Weights of a small class-conditioned image diffusion model: 5.21M parameters, layers 10.
Rows from block 2 of a small class-conditioned image diffusion model, named by matrix and row number. Rows with one number belong to one neuron. Each number is 500 + 50 x the weight over its row's rms, rounded and kept within 0 to 999. All counts start at 0. Numbers have three digits each. After the name is the row's rms in percent of the matrix's.
After each neuron's rows are labels from the 100 images, of 14976 (inputs lightly noised), where the neuron reaches its largest size: "place" is the part of the image that holds the peak; "patch colour" is the nearest of a few named colours to the mean colour under the peak. Only what is clearly more common there than usual is listed. The data: microscope photos of single blood and bone marrow cells.
# gate: MLP gate (model.blocks.2.mlp.gate.weight, 416x160), inputs 80-159
# fc1: MLP up (model.blocks.2.mlp.fc1.weight, 416x160), inputs 80-159
# fc2: MLP down (model.blocks.2.mlp.fc2.weight, 160x416, transposed), outputs 80-159

gate.372 124:521533442386497436453488527509546464650440534603532508408522486345479596500382457561439576456460393531569613516490537482447500528589455531470499525464441506503464486424489489474515552490510512510485503471500471500501449484484540511510503500
fc1.372 092:512479532477518486541482413496407558361562337403545450606487486619481370431500577491510483486523535530468499499496490622438617478490527433480504518550491493475482440500581543518544496485486508440532487520476474481541464549403504427532456530
fc2.372 105:581480511580496512422462482499487551489459501375490496462486442562493599506508546530559488427459489553641441492515541490477470561426500591458483473393523508519534469539489518531516456494567519435516539437525482489542500509549426514521528468
place: bottom centre
patch colour: pink

gate.14 076:503521479509395483505536536502486563530537498485498480586484495489449415505519606539530566529477568497446477470555489467510478557484463493525500516650502505540502435560538432569554539499593551483572507471451523576471454529512473426558636559
fc1.14 088:446516451537509559512481518628571510470539498500509422513522498503521495490455576596525542547500354467506516478562576571456514519408431614498592525541454498458484495486468497456505417408601525500523499479500452546567565565499551438474549555
fc2.14 094:504494493502553523581428555500472554515414441483481517495535619542484461504534458443499363521537440568525513499577484569488423441434520406520559527506536502497512525499503525495436525541397496518496547496597502454608572551528506498497479521
place: top right
patch colour: pink

gate.268 101:400397501378451526499436456452495499544514497574457509530590417447533526420479480483451549404500484487547555490533453487498527497546406481503450457480493552446462561430494473473450462498501445486437438408474459437457478521445501486500482557
fc1.268 111:495640507505494493472493518477516535603415515478472525516497425393476364461561613370550534485468458470550529501532496549463510561538501628568465576500558500448557509602430470502547501506542562571526528596529503429507529529557484578496522500
fc2.268 093:568485570500500409484532560519476567515432548500503524517550506467512525494497604532484499502492513541503515495545532499441499458462591449517529453432458539591505477512441501399440399394519428396434462528495592362472492411517480472475593500
place: middle left; top left
patch colour: purple; blue

gate.276 082:471472561375501533534517593538452436433508487505488641544495580514372500481561413553508485503462449532388455497566499533384487530474451392515429410508522468502500519504510479560500513520562524553489462508557476537415437555429562369434554553
fc1.276 080:488526489407505465444510588501484533436315587485539584437515523441534513489517472553437511476462474583478515536520511499534639540552513485543584429494471518593538574576542498545587505530550601525489489566518546492556519526491515399554596558
fc2.276 092:554557545591434510506395545589429532502479466511476548518461491445444524534506494515483467419594498521484447460408484524518469454471667451674515482543483517444461481550482542498516529564500541500540584536481492477418446577526617495526465462
place: middle left
patch colour: pink

gate.206 077:559513496506477568462545496379515441405389452644498487432433450543428532458381429537491503482494538498451442578465485517379492423517541426512476517531494556503442614478513464497514501500536499570543420490463485499473457480568520482500501527
fc1.206 092:561338514541486513448509427483506388488489499517504358497412440471520487545407541414444443522500573410577467580612563441511475524455468510534494521452563521434477506448458488476549495433455483474516502420410482507505467508442514382467412480
fc2.206 084:523484570498503541569493443381545526491510441481440503473560500418538497431596437437437503506482498514502495553503412471335580508465498529537516501531502496379521474580459469555509517506500511525551529444547499522509500585481519561602500499
place: top right
patch colour: grey

gate.125 096:472485511496514492511394514541543495413441564404537517463492476489543595440503459418427513507605519507544648494502550589462487548504484578544522419420503485501456542507515351423508446489548500435500434552433509444570468461509501528454496448
fc1.125 107:495534546524428437458515484448472531486583512384547603526455591557527545506401459458477447559495578497500529503538551524503514503528538550403566410527480481471495435470454513433494464433456496456517601448483487364462502462419435445353455381
fc2.125 110:446531485516426515502409581502507635400505597471608502504565536555474456488500505496539505480495457582540478518456386543470536454482521521576454543519529501539445487528524610500519516563490539484568511477472537465521496445500504524474410470
place: bottom centre
patch colour: purple; blue

gate.66 095:601641525343459550523642617511508507538582515559456433558606508500554531472581498533448518404519492463450508502515569516441587558476447452416446463552441584492451540570500431519489495523573491458483487529459477482489435487539456558496513499
fc1.66 130:519460510522519512426567433380498479405370514520565508495438363529610547544499467411565487570499372532590489531422532530508432493505495504540492576479533416497530502502502497482497486512391552520459542498499542520397541458517487592477512539
fc2.66 111:435467515417607532423483555466468533333506463519424458493410429484462480522601406505444490503468503529480504544454528478547503457438561417536563434496454582508466519384547468520491513509622502537469324509533432534505504457475461614499549533
place: top right
patch colour: purple

gate.279 110:518576489484518473501412504526528517495383561451466480416512441458475481504428545426572535460457398502446506676555571539506493425445490503470511468497459506521482525493490554463521517485519477574502460416498470530537538459400519417463561505
fc1.279 083:546543492580470506454491501502495504525529386433488381522468444517465499609433526502500439530499454469497586566604449537576494538398494519479467501392541354429381463456471522471524495444498517584478471509464507470510533514609505566546551500
fc2.279 086:441516499524509491373527497501448535532573549430510422569529459484507570526623465463525538505443470472526510588481562608553473464471484535504498517560473430437568493475572530502542497527573503522529694484472478480443508447471448477496497423
place: bottom centre
patch colour: pink

gate.324 085:506561438558551517596459565605450526446423513458470500428499447370450443485531519444437550453479550307471472590494319541424452518460507512506500499525505507514466599513535438425497434441435443530480490477482444505535513568436496501498507569
fc1.324 084:577503553452421453473484513407430509458467359499576474597497508573524476511365403429465459521510467500527572490444600545478585503503443527407494484571501419435483412474537581494482498497488553487495499603508408486513471477518512502497484423
fc2.324 095:439451567563537451436517518422602580587465501451476506426514455554492517503499548449578518534574610476524476624521451453415570477422548466542554464444420537436487499472445498433442490502454454461486530525539547490475499508500469539407522568
place: bottom centre; centre
patch colour: purple